From a checkpoint of a small image classifier: 40-pixel images.
Rows from block 11 of a small image classifier, named by matrix and row number. Rows with one number belong to one neuron. Each number is 500 + 40 x the weight over its row's rms, rounded and kept within 0 to 999. All counts start at 0. Numbers have three digits each.
After each neuron's rows are labels from the 100 images, of 14976, where the neuron reaches its highest value: "responds to" is what is common among them; "peak at" is the part of the image that holds the peak. Only what is clearly more common there than usual is listed. The data: photos of plants, animals and fungi (iNaturalist).
# fc1: MLP up (model.blocks.11.mlp.fc1.weight, 640x320), inputs 160-319
# fc2: MLP down (model.blocks.11.mlp.fc2.weight, 320x640, transposed), outputs 160-319

fc1.230:500560500500500500500500532498503500500500500500560500500425451500500500472420515418500500500532500500500500453394585616457500590591516425500500604500420461560500493500500500500500567500532500500477500500500500500500549500500500500495599500500558500370500428500407557500507470504500500500500500500500487439500500513500500428500500500500500443500548500500535501500522500500500500422458500500500539500554500500503500505500457500500500487502525524526500500500472482500500515500500549
fc2.230:500585500481456500500500500500562507500440500501365500478500500576500500430500534500500510538500595500500449521453405500500599500602500487500569500594590500500481406500500500500500512436500500500500500500500500534391500500497500500500500500507500497500500437500500500480477540500500565500500500500465408500500500500478500500500500500500500500500500500500496500438500497500618572516504500500532575554532500500535544500454543433500588500500500511500626547550592500500500511468500507
responds to: class Insecta; order Lepidoptera
peak at: bottom right

fc1.488:579500500444380500492500500553500500500500481500500500638500500500380500566500464493500439531500500500488478500500488500456470500500500500382619500525500568577583427516500500465500495452488500647493500500498500493500500415496496503539500500478518500500500500483500500500500519500500500565500395504539500500500564429393500609548529459421500500632500500549500489500500423500500516436500470500500500500520434500585500415448483561500500451500500436500570538537523500392500500500500500
fc2.488:472500500444500444487500500500325492459500500500552500500500621554500500523500368543500500480515485500500485500590500560500500444500561512451500506504500500500561500477500563500564515453564500451450552500587431500500405456500500500469500560561500412447500544506500500441515584500524500500502500500500500500501445430359500500500500500500500500465485500500500542538500500427510565557535500531443500494466523460500521508496500471500478500488498417505500518509500500500374427552500415
responds to: order Passeriformes; family: Parulidae
peak at: bottom right

fc1.639:448500500500500500501582500464538411500500554500500508500500535557546500500500455501500564558532500485500500464500519486500486500500468500466500487574500500500471464479500500522500500353500500500500469500602500500500500500500483477500500500548521473500432592500508500500579539543576500494489422500500594500500500370502500513500510489445500500500545641533500481492500500500500562545460409499500547500569449500539500500500500500500500601544484443574530587544538491327507500390441554
fc2.639:507500500458406415500519500508500500500542500494500500456500500500497500499481500480500439500440497500406500500463500500500500500500500500500500500500539500484500442607522495475500500500500522479500500550602500500469500500534500494596500478500500475500500500500448500500486500541500500419500500505548468500500500523547500564326500500500453500500481494465516436500500512500580539500441500521500502500500500500408500500608500500463500500481500500500451500491326500500500500396552582
responds to: order Passeriformes
peak at: bottom left

fc1.577:502500500500544467434502500537500585500500556500500500500644486500445500500500500500500500517553500500500496448500500500500500500500500500500495476422500511477500493556500500500377500500453669500500500500500486500500414450480485508500500447500500514521500460500500500500500407480500500461439500505459436605500500499500464500485500500500554500539500500495500500500500500500554402463485494500499500587458500564563471500503500542525500500500500500500500460523500458500500500500528500
fc2.577:441485507496456500500500511494500488532511435500441500564500509500523528373507500536500575435500500501500512562465500500500434500472479500500473434500525500500469500500500500442391407500545417468500500500500500500500464500541500500500523500500500492516561500506500500500533500500552500453495500500407500588500529494500548463446543500467433500500391529526500500500453500492535435442500446500411500500465548519500600567500549566558493494500543500487500500516546500500461500541393540
responds to: class: Aves; order Columbiformes; family: Columbidae
peak at: top right

fc1.401:500378500500430500446520500500500534500500500500507500474500500487500500424500466469500562404500491500500500548486473500489528500456500441437569477500626500497541500439455500519550500516552461453515500500500500430500500500525396500500500579500416500502490500500530500500459457500500500547454519593500500500536500579500435500543500500500456448500500564500500500500461500456489527470500500403500533500485485500675462500492457478510514486480500507500563500607500500500500498500500500
fc2.401:500538516500500424500500500381389500454541500500563623530500500500500500476537496503500500541500500474500500461500500500434500437471510546500500500560500504500457435515532564556500592504517452502500469566500500503500500453500580500555500368395500500500500480500500500500514560515500500487466500500500500500581500573500592476500505493509434510417500517500500500487483500500493500500524564431500500521513500500500500474500500475388500500500500439500500368442567500423500500475500500
responds to: order Odonata; family: Coenagrionidae; text has "ischnura"
peak at: top right

fc1.133:548503500500526500500500500500500500500500554503500579500500566500500500500500500500500500588500468500500481561500366500500500500500544461539500497473548500500529422500439500500517500500571572500500578342500547500500510501460581526500500500432500535409500500500500500464495468500500500500383513366500424507500498500500497579556500496500500500500500473500606500500473500500430534461500500443500448523500578515500500500402500500500500607500500500500509500500500500500500500465530481
fc2.133:456500500500500622539500500441604500556500500500470500442500500500500488500500500500500482384500486500500500500500500500603542500500500515622500500495500537501500543500514500500491423500500500419500500493625412500500500500520500500500500523500599500500500500500480500500484500500542500500509500600491500568471516500541534548598473605500472500500500500440500505500553500480500447418500503507500470500500484500500414500500500447500427500500500500500500512484476500500436639559498500
responds to: class Aves; order Charadriiformes
peak at: middle right

fc1.142:500500519437500448500500418500500484500501500504601500546500500500500500500500500500500430579440403500481546500500510444479500408474495415505462599414500335500500436500500500500500500500500500500536500543500537500541454427500495454468467500545500500500500531589500500656500500500609500500574487473500500500500500528444500500500500402570500500566500500596500500535500500500500500473507423482500500500502500602532464500500500500536500500474479462513500539582500500500500470500482500
fc2.142:514500450490500500475500335500508500489528484500574500513476497500500423500455500438500500500461500500500500509500479500500463500500500572500498500500500579325500465446472500500496482500500500500596511500613456500459521500436500496550540500500500494559500545500515500608499500500360500508474607500395500579515506500500500500462500462500500500451517500500529433500500547512432473500561471608500500500587457530500542568501500492464500500500500500500500500500500500445507500500515529
responds to: order Passeriformes
peak at: bottom right

fc1.528:500442500365500440500561489573500500472500486500500500500500500500534500525576500500531409506500500476402599500500500500500500500510500500539513500480510500536519500500518579478607500500605500498513541450500473498500500500571475460543542514500518410500500500500500500463500537520500446490500500500536500521500500594500522501476500450410475536568500500525500520500488426451500424463500500427500521564500486386541500592556500500556500500500500500587489500500620500445505500405500500
fc2.528:500454500564618500457500500500500552500500502500474507500432500450500500500451500500425500503500481462409500524500500500500500500503500500500543484500500471500500500500500500500532500507500474468566541500500500500460500500491500500500485500500500500500500568500445586483500491500500392486500540500483500494467500501500495518500573500500500472455544500406500559548500500417500500393570500500500500454500500500489500578500500500550500500500500496518500496500550631500584460500564500
responds to: order Passeriformes
peak at: bottom left

fc1.352:500500489478500458512571557515482500417500528500600563500501500500549561500482495489448500458546452500500500500500500572497468500627439500540454500500510500478500549451497500500500500530500509500465500569479599500553522479457551500500556477500464500552500453500500513402443563539503403543500504638493572451500510500520498516500478392403500508500500480517444485398529507500533557324500500517500489500500419493565500500597500500490438500443483500484462486529500500500500500509446500
fc2.352:487500423500499500500428498548589487500500516500500500441500500500500500504447529473508500500451487448499500487518500489500488524481534500391500518500500500500570500478435500500500399520500480525500500500500485511479532500484500500500500584500569415502500533500487500438500500500522521417510500527462500624500463500485484589500500537441500612500569500500500538423500396499500500580453433581500400500500456541469562458441500500481547500500500500500522448500508432497500500500563525
responds to: order Odonata
peak at: top right

fc1.130:500500500500445473546475500502500475549500508394500500567500500544488500535500437493556534500543532574500525500549500387458500500426500448532548535454499500500500500581508513500599534497500561500571500496467472501470500500606500476457500524500500500421500500500505500500500500500500500538651451548574559447500500445500500500500419500450437500500447500479596460483545500500500500396500500556551554500501500500540500535398500480412475500500354530452500562500427500551500513500500410
fc2.130:500500500554551560463472476500530520500500664572554475529449603500500464500500500413521494483511540500501546500500500546483597500500500466500442500502512453500500494500500478580454459500477414539483500500507422500500500500500377500500520500507469469554467500570513500500500514478494500500418500476529500503502500500428475500500516460574548574444571500470418500500595537500500459500474564470560560531500487500458500500500466500500500500524500505500483488500500500500500500500570463
responds to: class Insecta; order Lepidoptera; text has "moth"
peak at: top right

fc1.280:500500500500523569500552413500500500608500500500449500481514520500445552500481500459500500500500500558500500492500468536500500500500542409494500500500396453529506500413500516604672500511630581506500386500454500500391547500500517500500500546500456500496500452409560487472558496500575500489500500553545556500476479445453566431500500434500553500500510534452500500500500500500560500500500482544481438513500500500543457578500500541496500500500500527440500500440500436408500494506500500
fc2.280:500496500510500500466500527490477535500500500500500573532466500455500500519500527493589500475500500500564500459399500500488493408500500410597486472500500395500500427500398500418548500500559500500408506500500644500508500481500500500500344537500500500500500500500548501500500423517515461496500500500464500567490474463500500500536591500479555500434500500500540500501477500500500500500500500500500500516406469481500500500442500427569395441582500541500500528500544500500500500500500500
responds to: class: Aves; order Anseriformes; family: Anatidae
peak at: bottom right

fc1.593:456475500500500516500500500498500487500509500422477481542511500559507490500515500454500500433500625585518525562445469532616478571358417622433500494526500410473500529535500498500492500500586623500599556500491500463500517395494500500427436500479500536500561500476500482500450486380492500509538500411500520500571500500500500500500491500573500500485561500494465500500511568500481500500500473476592500494481500500429483493459540500515525500521500411500540500511585548514500500483454500
fc2.593:475491446552500534483525515500444500521555499517436515500426401602500500555470511540503500470500500500438473531500500472500500500500500500500500481397500535445485500527596482500500589497538500500498500455500426500569568500500500466500470500500538557500500500500500384535500500509500529500561500461508528500500493500557500597478500465520500484520487536548500475500541540500391500543500541500582500500486527514500482566545500537500500593540500500507500500477409468511500500424500500
responds to: class: Aves; order Passeriformes; family: Tyrannidae
peak at: top right

fc1.137:506495504500483540555500441500554494500474404500661500480500578444500500500500500428548510500491416421500459500500500508500531500500464500523500500469479500500503472422500535445516615500561525500500422436463500372500481598483514500500614500455481545537500390487500498484520489461614500612540500500454512477514500510434500500486500489500421529500500576596546534500486538500434478500509500500514500500500513581551528495500487500524567500468500513555500500500500512486437500500427515
fc2.137:565500500500500619500495663500477500512500548458506488492534525491490500524580520500500454440410500500500500500500500500500490511512500544500500574492556520510500500500499500500500500523570405499500500500427512499463613524500400500485505514500521461537413500525495500500582500514495500500500500500555527500500500435500567518500599500530492500500500459594575568635500500500397500500500572500456500469469623500461440500500500500500500500500500500543521500500493479500502500477487394
responds to: order Odonata; family: Libellulidae
peak at: bottom left

fc1.479:500513514477561521500486438500510465500500500500500500500500529477500500500492556500500422500500500500500500577524500566500500500460468489535392438500500500548500500500526500570410500490464500504436475570497390503542500487500500500554479431592500500480500470500500500388562433500500467493473465520500666555551500532415500500500500537552500559563500500500500500500456500366500500525500500657500500500500501500547487500500469500490503500500360500500449500603464400500500500500506439
fc2.479:487500618458500500500500500396485500500500451450500425500523405492496550511500443500488500489500500520500457500500514500500500511500498451500500500506501474444500500558500500500458578500458519500486500558500565500500437500500545562500533500393435558513453500508500500500516442500500500500500482500500500409500500567426588500547511541568492462500522500500500456466495500500500493530511412428445500542500500500500500422508500500500500500488500507461503500500500500500500500500500500
responds to: class: Aves; order Accipitriformes; family: Accipitridae
peak at: top right

fc1.472:491500500500500414521530605479463500491500519500500500582500426467458500500500485476500439500500500500489500508549500500500526500612500500500498497500425500500523500478500500551470455493500500519538500500500500500500452464544586501500444484500508465511558470474500416436482500500500500481428500500500465500498500500501422563532479534500500488500500544500579500564464504500515510500486485525457473500500500611500500500500552500524500456500418500481562474500384545589500449501499500
fc2.472:500487430620430500560500500464538500500422555500421500602500542500477517516479501569527577500500500500500500468500505530543500500454500500481500488500500500500491499500545500626425500609503462441539500500500500476468453564500500500559579428500593500514500466565500483479521568457500545441390582451537500448436577500500500520481515500553500483500537521500500518453486500614500500386500430457450500500463519472500500500537500512484495500500500500500500500524417500573540452523500498
responds to: order Passeriformes; family: Parulidae; text has "warbler"
peak at: top left; top right

fc1.536:586500486500500551431477500500500541478480500500500500500526500500519500500488541389500500504508500500446408500536500500500494425485389500477500474500500418479500526623500500522522500500600500575500555500527500468563449435531500531500500500528500456500622520500500500500559533604500471495542500500463544667413469544500500521500485500500500500470500546500507508500500641500500500500500500520568500500456528482500500500500434500500500500481424416504586500506527386505500500491431500
fc2.536:500443500498566517500500426476598500500507500500480483502483500577541485528472500500471375466546500500500563500461500500521528500527500505500498515480500500500500500500500476500478459500500500533514482500555500478500379524500507476500434424488515500500485500478602473491500485500499517525500373465474500500500500535529477482500500500500500500500446432441500501491546500604493500556497608500500529500500500500527500500500529500524500500386511500500500500552500500465500595500455461
responds to: order Passeriformes; family: Turdidae; text has "robin"
peak at: middle right