From a checkpoint of a small image classifier.
Model: 3.1M parameters, norm layernorm, activation gelu.
Training: 40000 steps, batches of 64, held-out accuracy 49%.
Data: trained on photos of plants, animals and fungi (iNaturalist), 77898 training examples, 32.9 epochs.
Rows from block 7 of a small image classifier, named by matrix and row number. Rows with one number belong to one neuron. Each number is 128 + 24 x the weight over its row's rms, rounded and kept within 0 to 255. All counts start at 0. Numbers have three digits each.
After each neuron's rows are labels from the 100 images, of 14976, where the neuron reaches its highest value: "responds to" is what is common among them; "place" is the part of the image that holds the peak. Only what is clearly more common there than usual is listed. The data: photos of plants, animals and fungi (iNaturalist). In brackets: how many of the 100, against the usual share in percent.
# fc1: MLP up (model.blocks.7.mlp.fc1.weight, 320x160), inputs 0-79
# fc2: MLP down (model.blocks.7.mlp.fc2.weight, 160x320, transposed), outputs 0-79

fc1.170:128128088141155128109232128097131128175128128129128060168101128128128128128128154128128154128123068128128134128122102161128183128091128128128128128107128128128187128090081163128128128128154079128128122128128091128144128128110144128128162128
fc2.170:167128128128128137128128128081134141128128068128151110128128090079177114125128128099134028128128135128128166128128117128119135122135128128128153164128086128155147128128128128161128181128173128128128135128128120128128152128090170128111128128
responds to: phylum Arthropoda (60 vs 30.9)
place: middle left (45 vs 12); centre (36 vs 16)

fc1.153:128122060128191139076135124128128128128187128128128119128091117128128128128128113128163128158139128151128112128150124128142128158131128104066200076128131128128122059128128066126110128148128128129133128122124070140138152164130170128128128128
fc2.153:128128144128128112090118050175128128140128124128128128157128144109109128128130159145128170123128128128121148128141128073187104135128157128109111128176128128179131128128130128128128147166160087152128128128128080128088156128128174085128171166
responds to: class Insecta (77 vs 29.2); order Lepidoptera (70 vs 13.7)
place: centre (39 vs 16); bottom centre (35 vs 12)

fc1.278:128128125128142152106124148096128128128128128128032128128131128096153169128136125095152114049149113062128128094150115128153145138106136128143128107128054117133121128128137113155128148159136128128128128127128102137128166128081128170128128128
fc2.278:108128156130146128128158110098185100128128128128107140128214128164172133087128128158189128166128161194097128149155145169147128128128177128128066114128116128128128123149116128133128128152128128128128128128138136162128102128109155128128102110
responds to: order Charadriiformes (92 vs 7.6); family: Scolopacidae (68 vs 3.2); text has "tringa" (35 vs 1.1)
place: centre (85 vs 16)

fc1.178:138128128128139128128128128128128144127126089128126128128128128128128117128128128106128105128128128128126063085128128128128126211128083110156128090103125148128128196194128128128059128128126128128128128128128128128128139128078128107173128128
fc2.178:128128128128093180128128143128155115146106128114155139142167128171072106128133128128128110128150116110163120115128146101128128123136141128128131123128135128085128073077188128128174110128057128165143161128113128134128158116128128125128196128
responds to: phylum Arthropoda (67 vs 30.9)
place: centre (53 vs 16)

fc1.300:095128129114149128177128126128128098080128128145050126105128128128082126177128128144140128116118077128124075128122109128133128128139127091133153128128179128053098128128131128112153128128195128164128128126128084174168128128128113120076128170
fc2.300:050128101155128186138086095128121063128128128105122124206132128120128071128158128128128128128131145128128110094178120128128128128178057128128109128128128128128128177132170140084128128128069146093119110129128097128148126128128128129098128128
responds to: class Aves (95 vs 55); order Passeriformes (60 vs 24.9)
place: centre (63 vs 16); top centre (34 vs 12)

fc1.127:128120173128128128156128128175171095128128163128128128097159128114128126128100128128128128128121110148153128083120128189127136128128129106169128128128128109167076090128180128128128128128116128128134154090112176128223087130143152128128128122
fc2.127:128128130223104128072193128128101128140128128142128083128083128112128128128128128123140149128128105151050128128128118128134128128099128122128106095128128165128128080183180128128127121152109128128128107128136128173128119127155114099128130122
responds to: phylum Arthropoda (79 vs 30.9); order Coleoptera (40 vs 3.2); family: Coccinellidae (36 vs 1.7)
place: centre (86 vs 16)

fc1.246:200128101171128128128128116123128093128128109120006128128128128128128063128208128128128128128128128116128128113158128128136097128128128128128079128074128025134089128128128079128157128128128128128126101151128128128128128090128128128128128128
fc2.246:115128128128129115128127173128224125128128154128128128106128128128128128128128128128128128128128128128128128104128107128134107128128128033128201128128128054148128128076146128128128102127120154116187128128128128128128128128128112154138148096
responds to: order Passeriformes (52 vs 24.9)
place: centre (61 vs 16)

fc1.295:180152085140182167133128105137128208107171141128128122118128128126128128128109119128116128128128169128058128128128128128128137128128128128128128162128128124172128128128128128142128128099128128125128151128140134128136156128068128156145123128
fc2.295:164154068128120097128085128103167128171128131144128184128150167135128128154138128128098128128128128147128128128125128145128135095064110039180108128146123159128128128128128128138095089150128128128128174169128149166153151134128129127128097154
responds to: order Passeriformes (50 vs 24.9)
place: centre (48 vs 16)

fc1.172:128128095117128128160169128128128128114095123128128128128128149172128128080128175128113128128128128128128100149095128128131098128103128102128202125125127128128128145137128131128114128116144129179140154128182128128064128092107128128128128128
fc2.172:116128146128147168128071128128128128128131089128128128128132128106128128087137132120128128126128128129104080128128138061118196132068128088123148158128128128128128110128141128128125121113157128128102128128128128128139128202128128128128128158
responds to: phylum Arthropoda (64 vs 30.9); class Insecta (63 vs 29.2)
place: top right (25 vs 9)

fc1.87:195128128146094128128128125139134065128125162149131123128128132169142128168128128155152128127145128128128128128128128128128121128122128128127151128106128128114128128094128128128153103157149128128177104170128114128055155128134128099128128134
fc2.87:128128164163128128128128128128106182128125128089128128120161154128113128127128089128128120109128128128048104128117090092135128135129128108167128177163128128201094134128128123144128090113129127135128128128128128126128128128128110167128095128
responds to: class: Aves (87 vs 55); order Passeriformes (77 vs 24.9); family: Parulidae (25 vs 1.9)
place: centre (69 vs 16)

fc1.225:128128128169128128128140128158128244128128079046066109080144128083084128128152090082128141128131128128128110097166128128134128128032128088128128130128140128128128128175128128140128128128128155135111128128128128150128128118138128128140117128
fc2.225:108132127128128051079128128116161146128128128142169128128128128128128128128124122166082128128128042128128155128128106099167128128108104128141088128128109232128128141128128128128128128112128109128128169128128128128029148128105122128128128128
responds to: order Charadriiformes (28 vs 7.6)
place: middle right (50 vs 12)

fc1.197:128138135093088128128169128176117130116140128128128128128128113128128128141161128128109104128129190134179122127128086128128128128128128128088175150128166128087108133109128128128143128111128112082139135128128133134128088128128129128128148128
fc2.197:086128091119155182181129128160128113128128128166128128128132128128128119076128128128098174139128174091159128128128128130099128146113128128128176075095128177198146101128128128141128134128145128128128180128128085128128125161110166128128074108
responds to: class Aves (88 vs 55); order Pelecaniformes (25 vs 3.2)
place: centre (80 vs 16)

fc1.256:078128139128047128108128128128128128130168174108135149201128128111128128149128128172128120128118130128144128128128151123162128128128107128128128128128033139184161128128128195128128128142128128128128139128139128128128164132128110109128120127
fc2.256:160136112128141128160113108128128128097133128128114145151113119128128135128177128128128128128142128111144153128146152128128112119149021128107085128193128124080128128128159068113128105128128177124128124128136155174100111147128128130128241065
responds to: class Aves (94 vs 55); order Passeriformes (66 vs 24.9)
place: middle left (49 vs 12); centre (42 vs 16)

fc1.176:096140157128135149103135128128128103143095166136128143128128091157128128170128151073128106128137169128117140085157155128152103159101093152128128113139086148101138128047127159128132150128169128099135128128128128095128128128128128099145128208
fc2.176:128128128141109095128128092174155088128128128128070156108127128161128128169128124128128142134152128126189204145128108116118128128128075138129128128128128128160152128138128172115128128128128128128086128159210156110098128128130159128063114146
responds to: class Aves (98 vs 55); order Passeriformes (68 vs 24.9)
place: centre (71 vs 16)

fc1.303:128136128141128109128128121071128191128128118128100166128221106128128186090100100128127111094178128181128184128092101158128128181128128128128128094128124128133113128128120128101128128063175128128171128128128128153137114128087128128107124128
fc2.303:094128118128128128209128066165128121128128121128128128128085132076128128128128145128130128128130128131128110115164126128128135221061092128128128128196128110128161128112128143128132109133119128135100128143144128128172051128146128142128087130
responds to: class Aves (85 vs 55)
place: centre (69 vs 16)

fc1.201:128146128128128139128128128128112167174128116128128128182091128202128130128106106144128128128229143160128128128128128096128146128100151128128119128128066128147079148128097128149128128067128128090128116112128136144128079161152160153128128128
fc2.201:128128116128128128128128128128128128158128187117128128099072171053127128128128065128128104152138128128104141095128128128128128128129128080128128140168145084149184138134128112186122128128127128128128128068128095133128124117114128128128136128
responds to: class Aves (84 vs 55)
place: centre (47 vs 16)

fc1.252:026169111147128134128128074089128146128123130128149129128128128112123128146128128123076128121051128138128111112142060128146128128166128128128095128128154128128128122114188146096128128100128128128174127128134121128123156080147128128128085105
fc2.252:185128114065128176128128187128119128131108128150120126128141128128128128128161150128128128108094128128066128128181128162128100128137128168114133128128074074128128128128128142128128128102128129128128150128114128125122128128128128129115128172
responds to: order Passeriformes (69 vs 24.9)
place: centre (44 vs 16); middle left (35 vs 12)

fc1.3:141128128128108122142110112144128148123128165128128128125164128099069170080128121128176122128128128135077124140128128128128166138128115128128129151133128166159128128088133155128123118128128064137128128074075136132128128125172128056161109128
fc2.3:128128096138121115128128114128128128090128128080102128103128145128129197141128114128069128128128149128177128128106141128147128062125128082109128121079128127112116151121087103128128149128169128162150098128190128108128128128128156102186128103
responds to: class Insecta (77 vs 29.2); order Lepidoptera (74 vs 13.7)
place: centre (85 vs 16)

fc1.318:154128128112128128116108128128103128128128113076128128128128174128066128128151177128140128103128128128096137128174109093104128128093128088128143128128128101128171143128166128128146251140102102128075094149158148128101087128128185128128116128
fc2.318:128128150134128081128128128128128116137128128170111139128139128128128156173141103126128128128128130128164106128135168128112156128101128137124150128159141162091128147164158115217128128128162128129103089138093166029096128128128161128148062155
responds to: class Insecta (78 vs 29.2); phylum Arthropoda (78 vs 30.9); family: Nymphalidae (27 vs 4.6)
place: bottom centre (60 vs 12)

fc1.68:193123144154128132128128128114139128128118128128128128039128129128167133128091128128154047128128110128106075128175128128141128157128128162128128128097116128170128128130128128128128114128146128082128128128100137128127128128157118084125158131
fc2.68:138130128150128183154128069147125117128134132128195141116166174108128153128172157128052106128035128128128128141151159109112108144149128109197137157128161128151180126093115181128144128128117128123128174128113128145128128128194128128128128124
responds to: phylum Arthropoda (88 vs 30.9); class Insecta (83 vs 29.2); family: Syrphidae (26 vs 2.1)
place: centre (58 vs 16); middle right (33 vs 12)

fc1.78:190093128131128145078106128152059128079128157128128128128168069119197118085118128128128142128128128114198149184193152121128090128105128122128100128128154128084156128128122136065128141131128128127128128138104128182137163150166128128109128128
fc2.78:128074128128128129059166128179128133128128113128136128128157170128128146184128128153119128128128068128128128128128128071138128128128128128128128149128117128109128128152142108141128107128128116128128080111128128128125063128128171174142128116
responds to: order Passeriformes (51 vs 24.9)
place: bottom left (37 vs 9)

fc1.185:128128135128116128128128128097161128183113120122112086128110128158128083099195128128109128128128136119163098128128090128128128128180128128087128057128128128130128128090128113128128128118111106083128128114121160128128143144128128128128066128
fc2.185:141128112141153087171197187163055105089153136158128119116128128128128167128128160085128144125128128128128128143110128129128139128073180128168128151167174128113071167128128146080128143128159174096128132133128128128122128128128107083128128171
responds to: order Passeriformes (54 vs 24.9)
place: centre (47 vs 16); middle left (44 vs 12)

fc1.159:153128105128068128128128088114089128102104128091128110128128102128082128160088128128129128084128128140136207128144147128128132162115163098128128128120111128133128160110128145128128094120128128240168128139158128128193128084128106115131128133
fc2.159:128109128089128139176196214128128128128128164071128128128128139125148076149128128121128128109106100186125128093095128128088151126153128128128128128128128128128128146123128166082117098128128155112128133128143144086128225088128129128159088070
responds to: class Aves (92 vs 55); phylum Chordata (92 vs 60.8)
place: centre (37 vs 16)

fc1.183:128128128128088116128183103097128128157139128128161128128133151128156109142128155108128019128128168128135135136128081128128128128128128128094128100128129120109121128118091125187083128128195128079058128128088158128128121128128150128128128110
fc2.183:184122144128128128128128128128162128086128128187128128128105128135128128128128128128128203213120214128128128121128145120093128128128128128091128128128128128105100081128128105141128128128142128128128060128128140144157089133081182128128078146
responds to: class Aves (83 vs 55)
place: centre (71 vs 16)

fc1.58:128128130076064128128128095152128128128130128128128085048128128139128179128128201170128160112101128186162128128131128170120097128136229125128128128128128128128128128171119128128128145128119145128177124128128056166128128125118128128128128128
fc2.58:126157128128190128128131087128128128110128128152128128128065109131055085128128128184079128128128128076128128128133128176145128109126120136128128128128151128086158159165128128128142128128129118128092094128089137128083128110128128128074128142
responds to: class Aves (96 vs 55); order Passeriformes (67 vs 24.9)
place: centre (73 vs 16)

fc1.202:128095168128143128143095107116128128128096112106164173131195128128241069128128083099116155128128128128128173128128117120128128128128128097128128128128128128155106122164132128128139128211128128107128080128116128128128112114128128128128128128
fc2.202:128128091168145128126129128145128104161130147119128128128096143197128128109128123128128128128080145122082128128128128137185139128128106094134167223128112106128094128128135128128128115128128128128120128128108128114128166128094128128177128120
responds to: class Aves (84 vs 55); order Passeriformes (54 vs 24.9)
place: centre (41 vs 16); middle right (40 vs 12)

fc1.210:164128158109159184128128110128128128143128128128116192127128081128126120154121090102073131154182099110128170146083128128049119141128110177110128114090155128158115176113154123121128128108128104185148128116156128136128086128113128091141111128
fc2.210:040128128128162128180172128149128129112113128135082177170128164128128128123088128197128128128128104147128117128090128128105149092125131128128152037128128143128075123115128134128082154128128128128079145112111153128140133128160128122128118138
responds to: class Aves (97 vs 55); phylum Chordata (97 vs 60.8)
place: top centre (54 vs 12)

fc1.1:140128143128128117148133128091093128159119128138120128137128114114110128145110123128149079128128128144184128150128128131160128128128128128128128083136074110145169126131128177197109128128128128128089125128056128110119156128128117128128105116
fc2.1:128128128181127128128127161132128128147128155135090061172113128139128128128128118128153128131113137128043131128128059145139152093128071105128072128148166109147108109183097068128128128128118128128128134121134130146123088101106103085076128128
responds to: class Aves (95 vs 55); order Passeriformes (55 vs 24.9)
place: centre (51 vs 16); middle left (45 vs 12)

fc1.39:100160128128137128128128112126128138100128090135081128128151161128080128134128104128128128128127128128128125128128128128162118168128128128111128128128128151128132128128130128128118128119123128143146149128202079128127128105077128128123128175
fc2.39:128128140128128122132168128124132113128128122083116203153128097128132128128128128148128128128128128128128131200136128128128128095134070128135144075164147149122156149128128128128128128128193128157097085124160128128116128077128128128098128099
responds to: class Aves (85 vs 55); order Passeriformes (55 vs 24.9)
place: centre (45 vs 16)

fc1.162:192101128128128128136128123135128128128128130159082128128128166128142128128123128128147140149128079128128128128150128128179128128157128139128128128128128128128124128128128146085074139144158128128128128165137144142083132130070128128132128128
fc2.162:128128114128128123116128128105091128128113128086128128128128198128100115158128122208113128128130128128140138176185141174128128121155128156128128132128128081128091161108128128132128128153128128128149102113104128128090098128114140128128128128
responds to: order Passeriformes (65 vs 24.9)
place: centre (56 vs 16)

fc1.242:128128128107128145146117114128160128128128128128128126122128078136128139044128128104152171133105109128100065128128091138128128128128128095185100099083142083060114128128185126137128121068089128134128114128128128128168095128128128088124124146
fc2.242:128110128059128109167128132121089119053128128155128111128127139128128128128142128169092128128113143128128075122128128128128128124128128128128131128128128118093128128128168128128128128139117177163128121086128128118128128128128128128108109152
responds to: phylum Arthropoda (65 vs 30.9); order Diptera (35 vs 2.6); family: Syrphidae (34 vs 2.1)
place: centre (74 vs 16)

fc1.48:105128128138110128124089128104128128132128063128134104173085147114093111128128117128124137128128128128138176134103084128176055128128149165128120141128128128131117128128208128128128128128128138126128083124128128192125165159128128163128128128
fc2.48:128128125134188128128111128055144128165128108117099128128128128128163106152154091127148168087115141128128065128077140128142077114110128128166157128128169162128128083106128127128128128128128129128154128164128159128128114119169128128128159128
responds to: class Insecta (65 vs 29.2); order Lepidoptera (53 vs 13.7); text has "moth" (29 vs 2.2)
place: centre (44 vs 16); top centre (33 vs 12)

fc1.264:140128139120115128149156128128128101086122128162128128113132128104091128136128128156128128128182128123128128128166146128203128128130080128121140149128128086132128131128140129067128128146112128128094177128116106128084184128132128128164128128
fc2.264:130128124136147128108128128128128109135128128057105166128128128128177128096112128087128119164151105105140109214128110114161069128168173121112092091105128128128116106128128128128064128128128139175128147123128159138152111140016128128168128128
responds to: order Charadriiformes (25 vs 7.6)
place: middle right (40 vs 12)

fc1.228:128128143161154130094128128128107128117128176128128201128128115187128128118045128126128128121052083150128157128120128128128140128128128128128128128128107128128108126094128140128098128125120128128128128131128128130128128115128128151086128128
fc2.228:142128139128128128129203128124128128128183117128124182128128181171153179128128204106128117128144102128147128128128128128153071102163106128128128128128128128123146128128128128163128148170128128128137147128151128128128086128104088128122100160
responds to: class Aves (90 vs 55); order Charadriiformes (32 vs 7.6)
place: middle left (51 vs 12)

fc1.250:128128128150128170110128102128163129128128128128128110115128128128128106128033128171128101128128128128103128131082123128128123128128128128147128181128078128105128150121128128128128128128128128128128058128112128128128128163128128128128169128
fc2.250:128128128085128114152140206070128125085065172128101128135128128128128121148164128144128218128151128172111128108164136128128128128128128128128137085128128094128159093130160111128128128128116168093140149128128094128126138128128128126056128169
responds to: class Aves (85 vs 55); order Charadriiformes (32 vs 7.6)
place: middle left (35 vs 12)

fc1.191:098135136130120137089122110128091128110128128128117121109114134128063128128167128183128137107128128128105121128150098128125128128128167102128128128071128128128128104171128129128101140080112165128100107109099092155160142128128128144128121146
fc2.191:119128139125109109128128066132128070063109146148121128145085167128038085128128085103128173147128128128128128081129128127141128098141128128128094100128128150128152185128145114128128128128128128128128160128128128128119128092128115128106151113
responds to: class Aves (87 vs 55); order Passeriformes (67 vs 24.9)
place: centre (71 vs 16)

fc1.17:124128128128199083057128128101128128128095128144081128126128128165128128128169128112127128154128083128133094128128128128128128151123129128155128088053111151061128110128102147128128091133150112228092128105116142144128117134128149080128114128
fc2.17:128136175107051128139094124150089154128128126115099113168128128128128148128180126131128165135120164144166128128128128109158144128129128128176128130145220128128128128128128158118100120128128044081113152128128128072085128128128128128128145128
responds to: class: Aves (88 vs 55); order Anseriformes (32 vs 5.5); family: Anatidae (32 vs 5.5)
place: centre (40 vs 16); top centre (35 vs 12)

fc1.2:098127128128128128128097115084128128128145151128128196134128125128128128128171128128125128140101128128156142107070128180115130128128128128128128128128128086116128128106147128128128130131154128158164196128128145128086128114157076128172128128
fc2.2:095101161128128180128151128128143128128128128116128180128118195128156128128114128128099168128128128115128128128128126142105128128089105128113179116140073072085128170093128183155128110123128128128128128180128182046170142128128132128128128128
responds to: class Aves (88 vs 55)
place: centre (54 vs 16)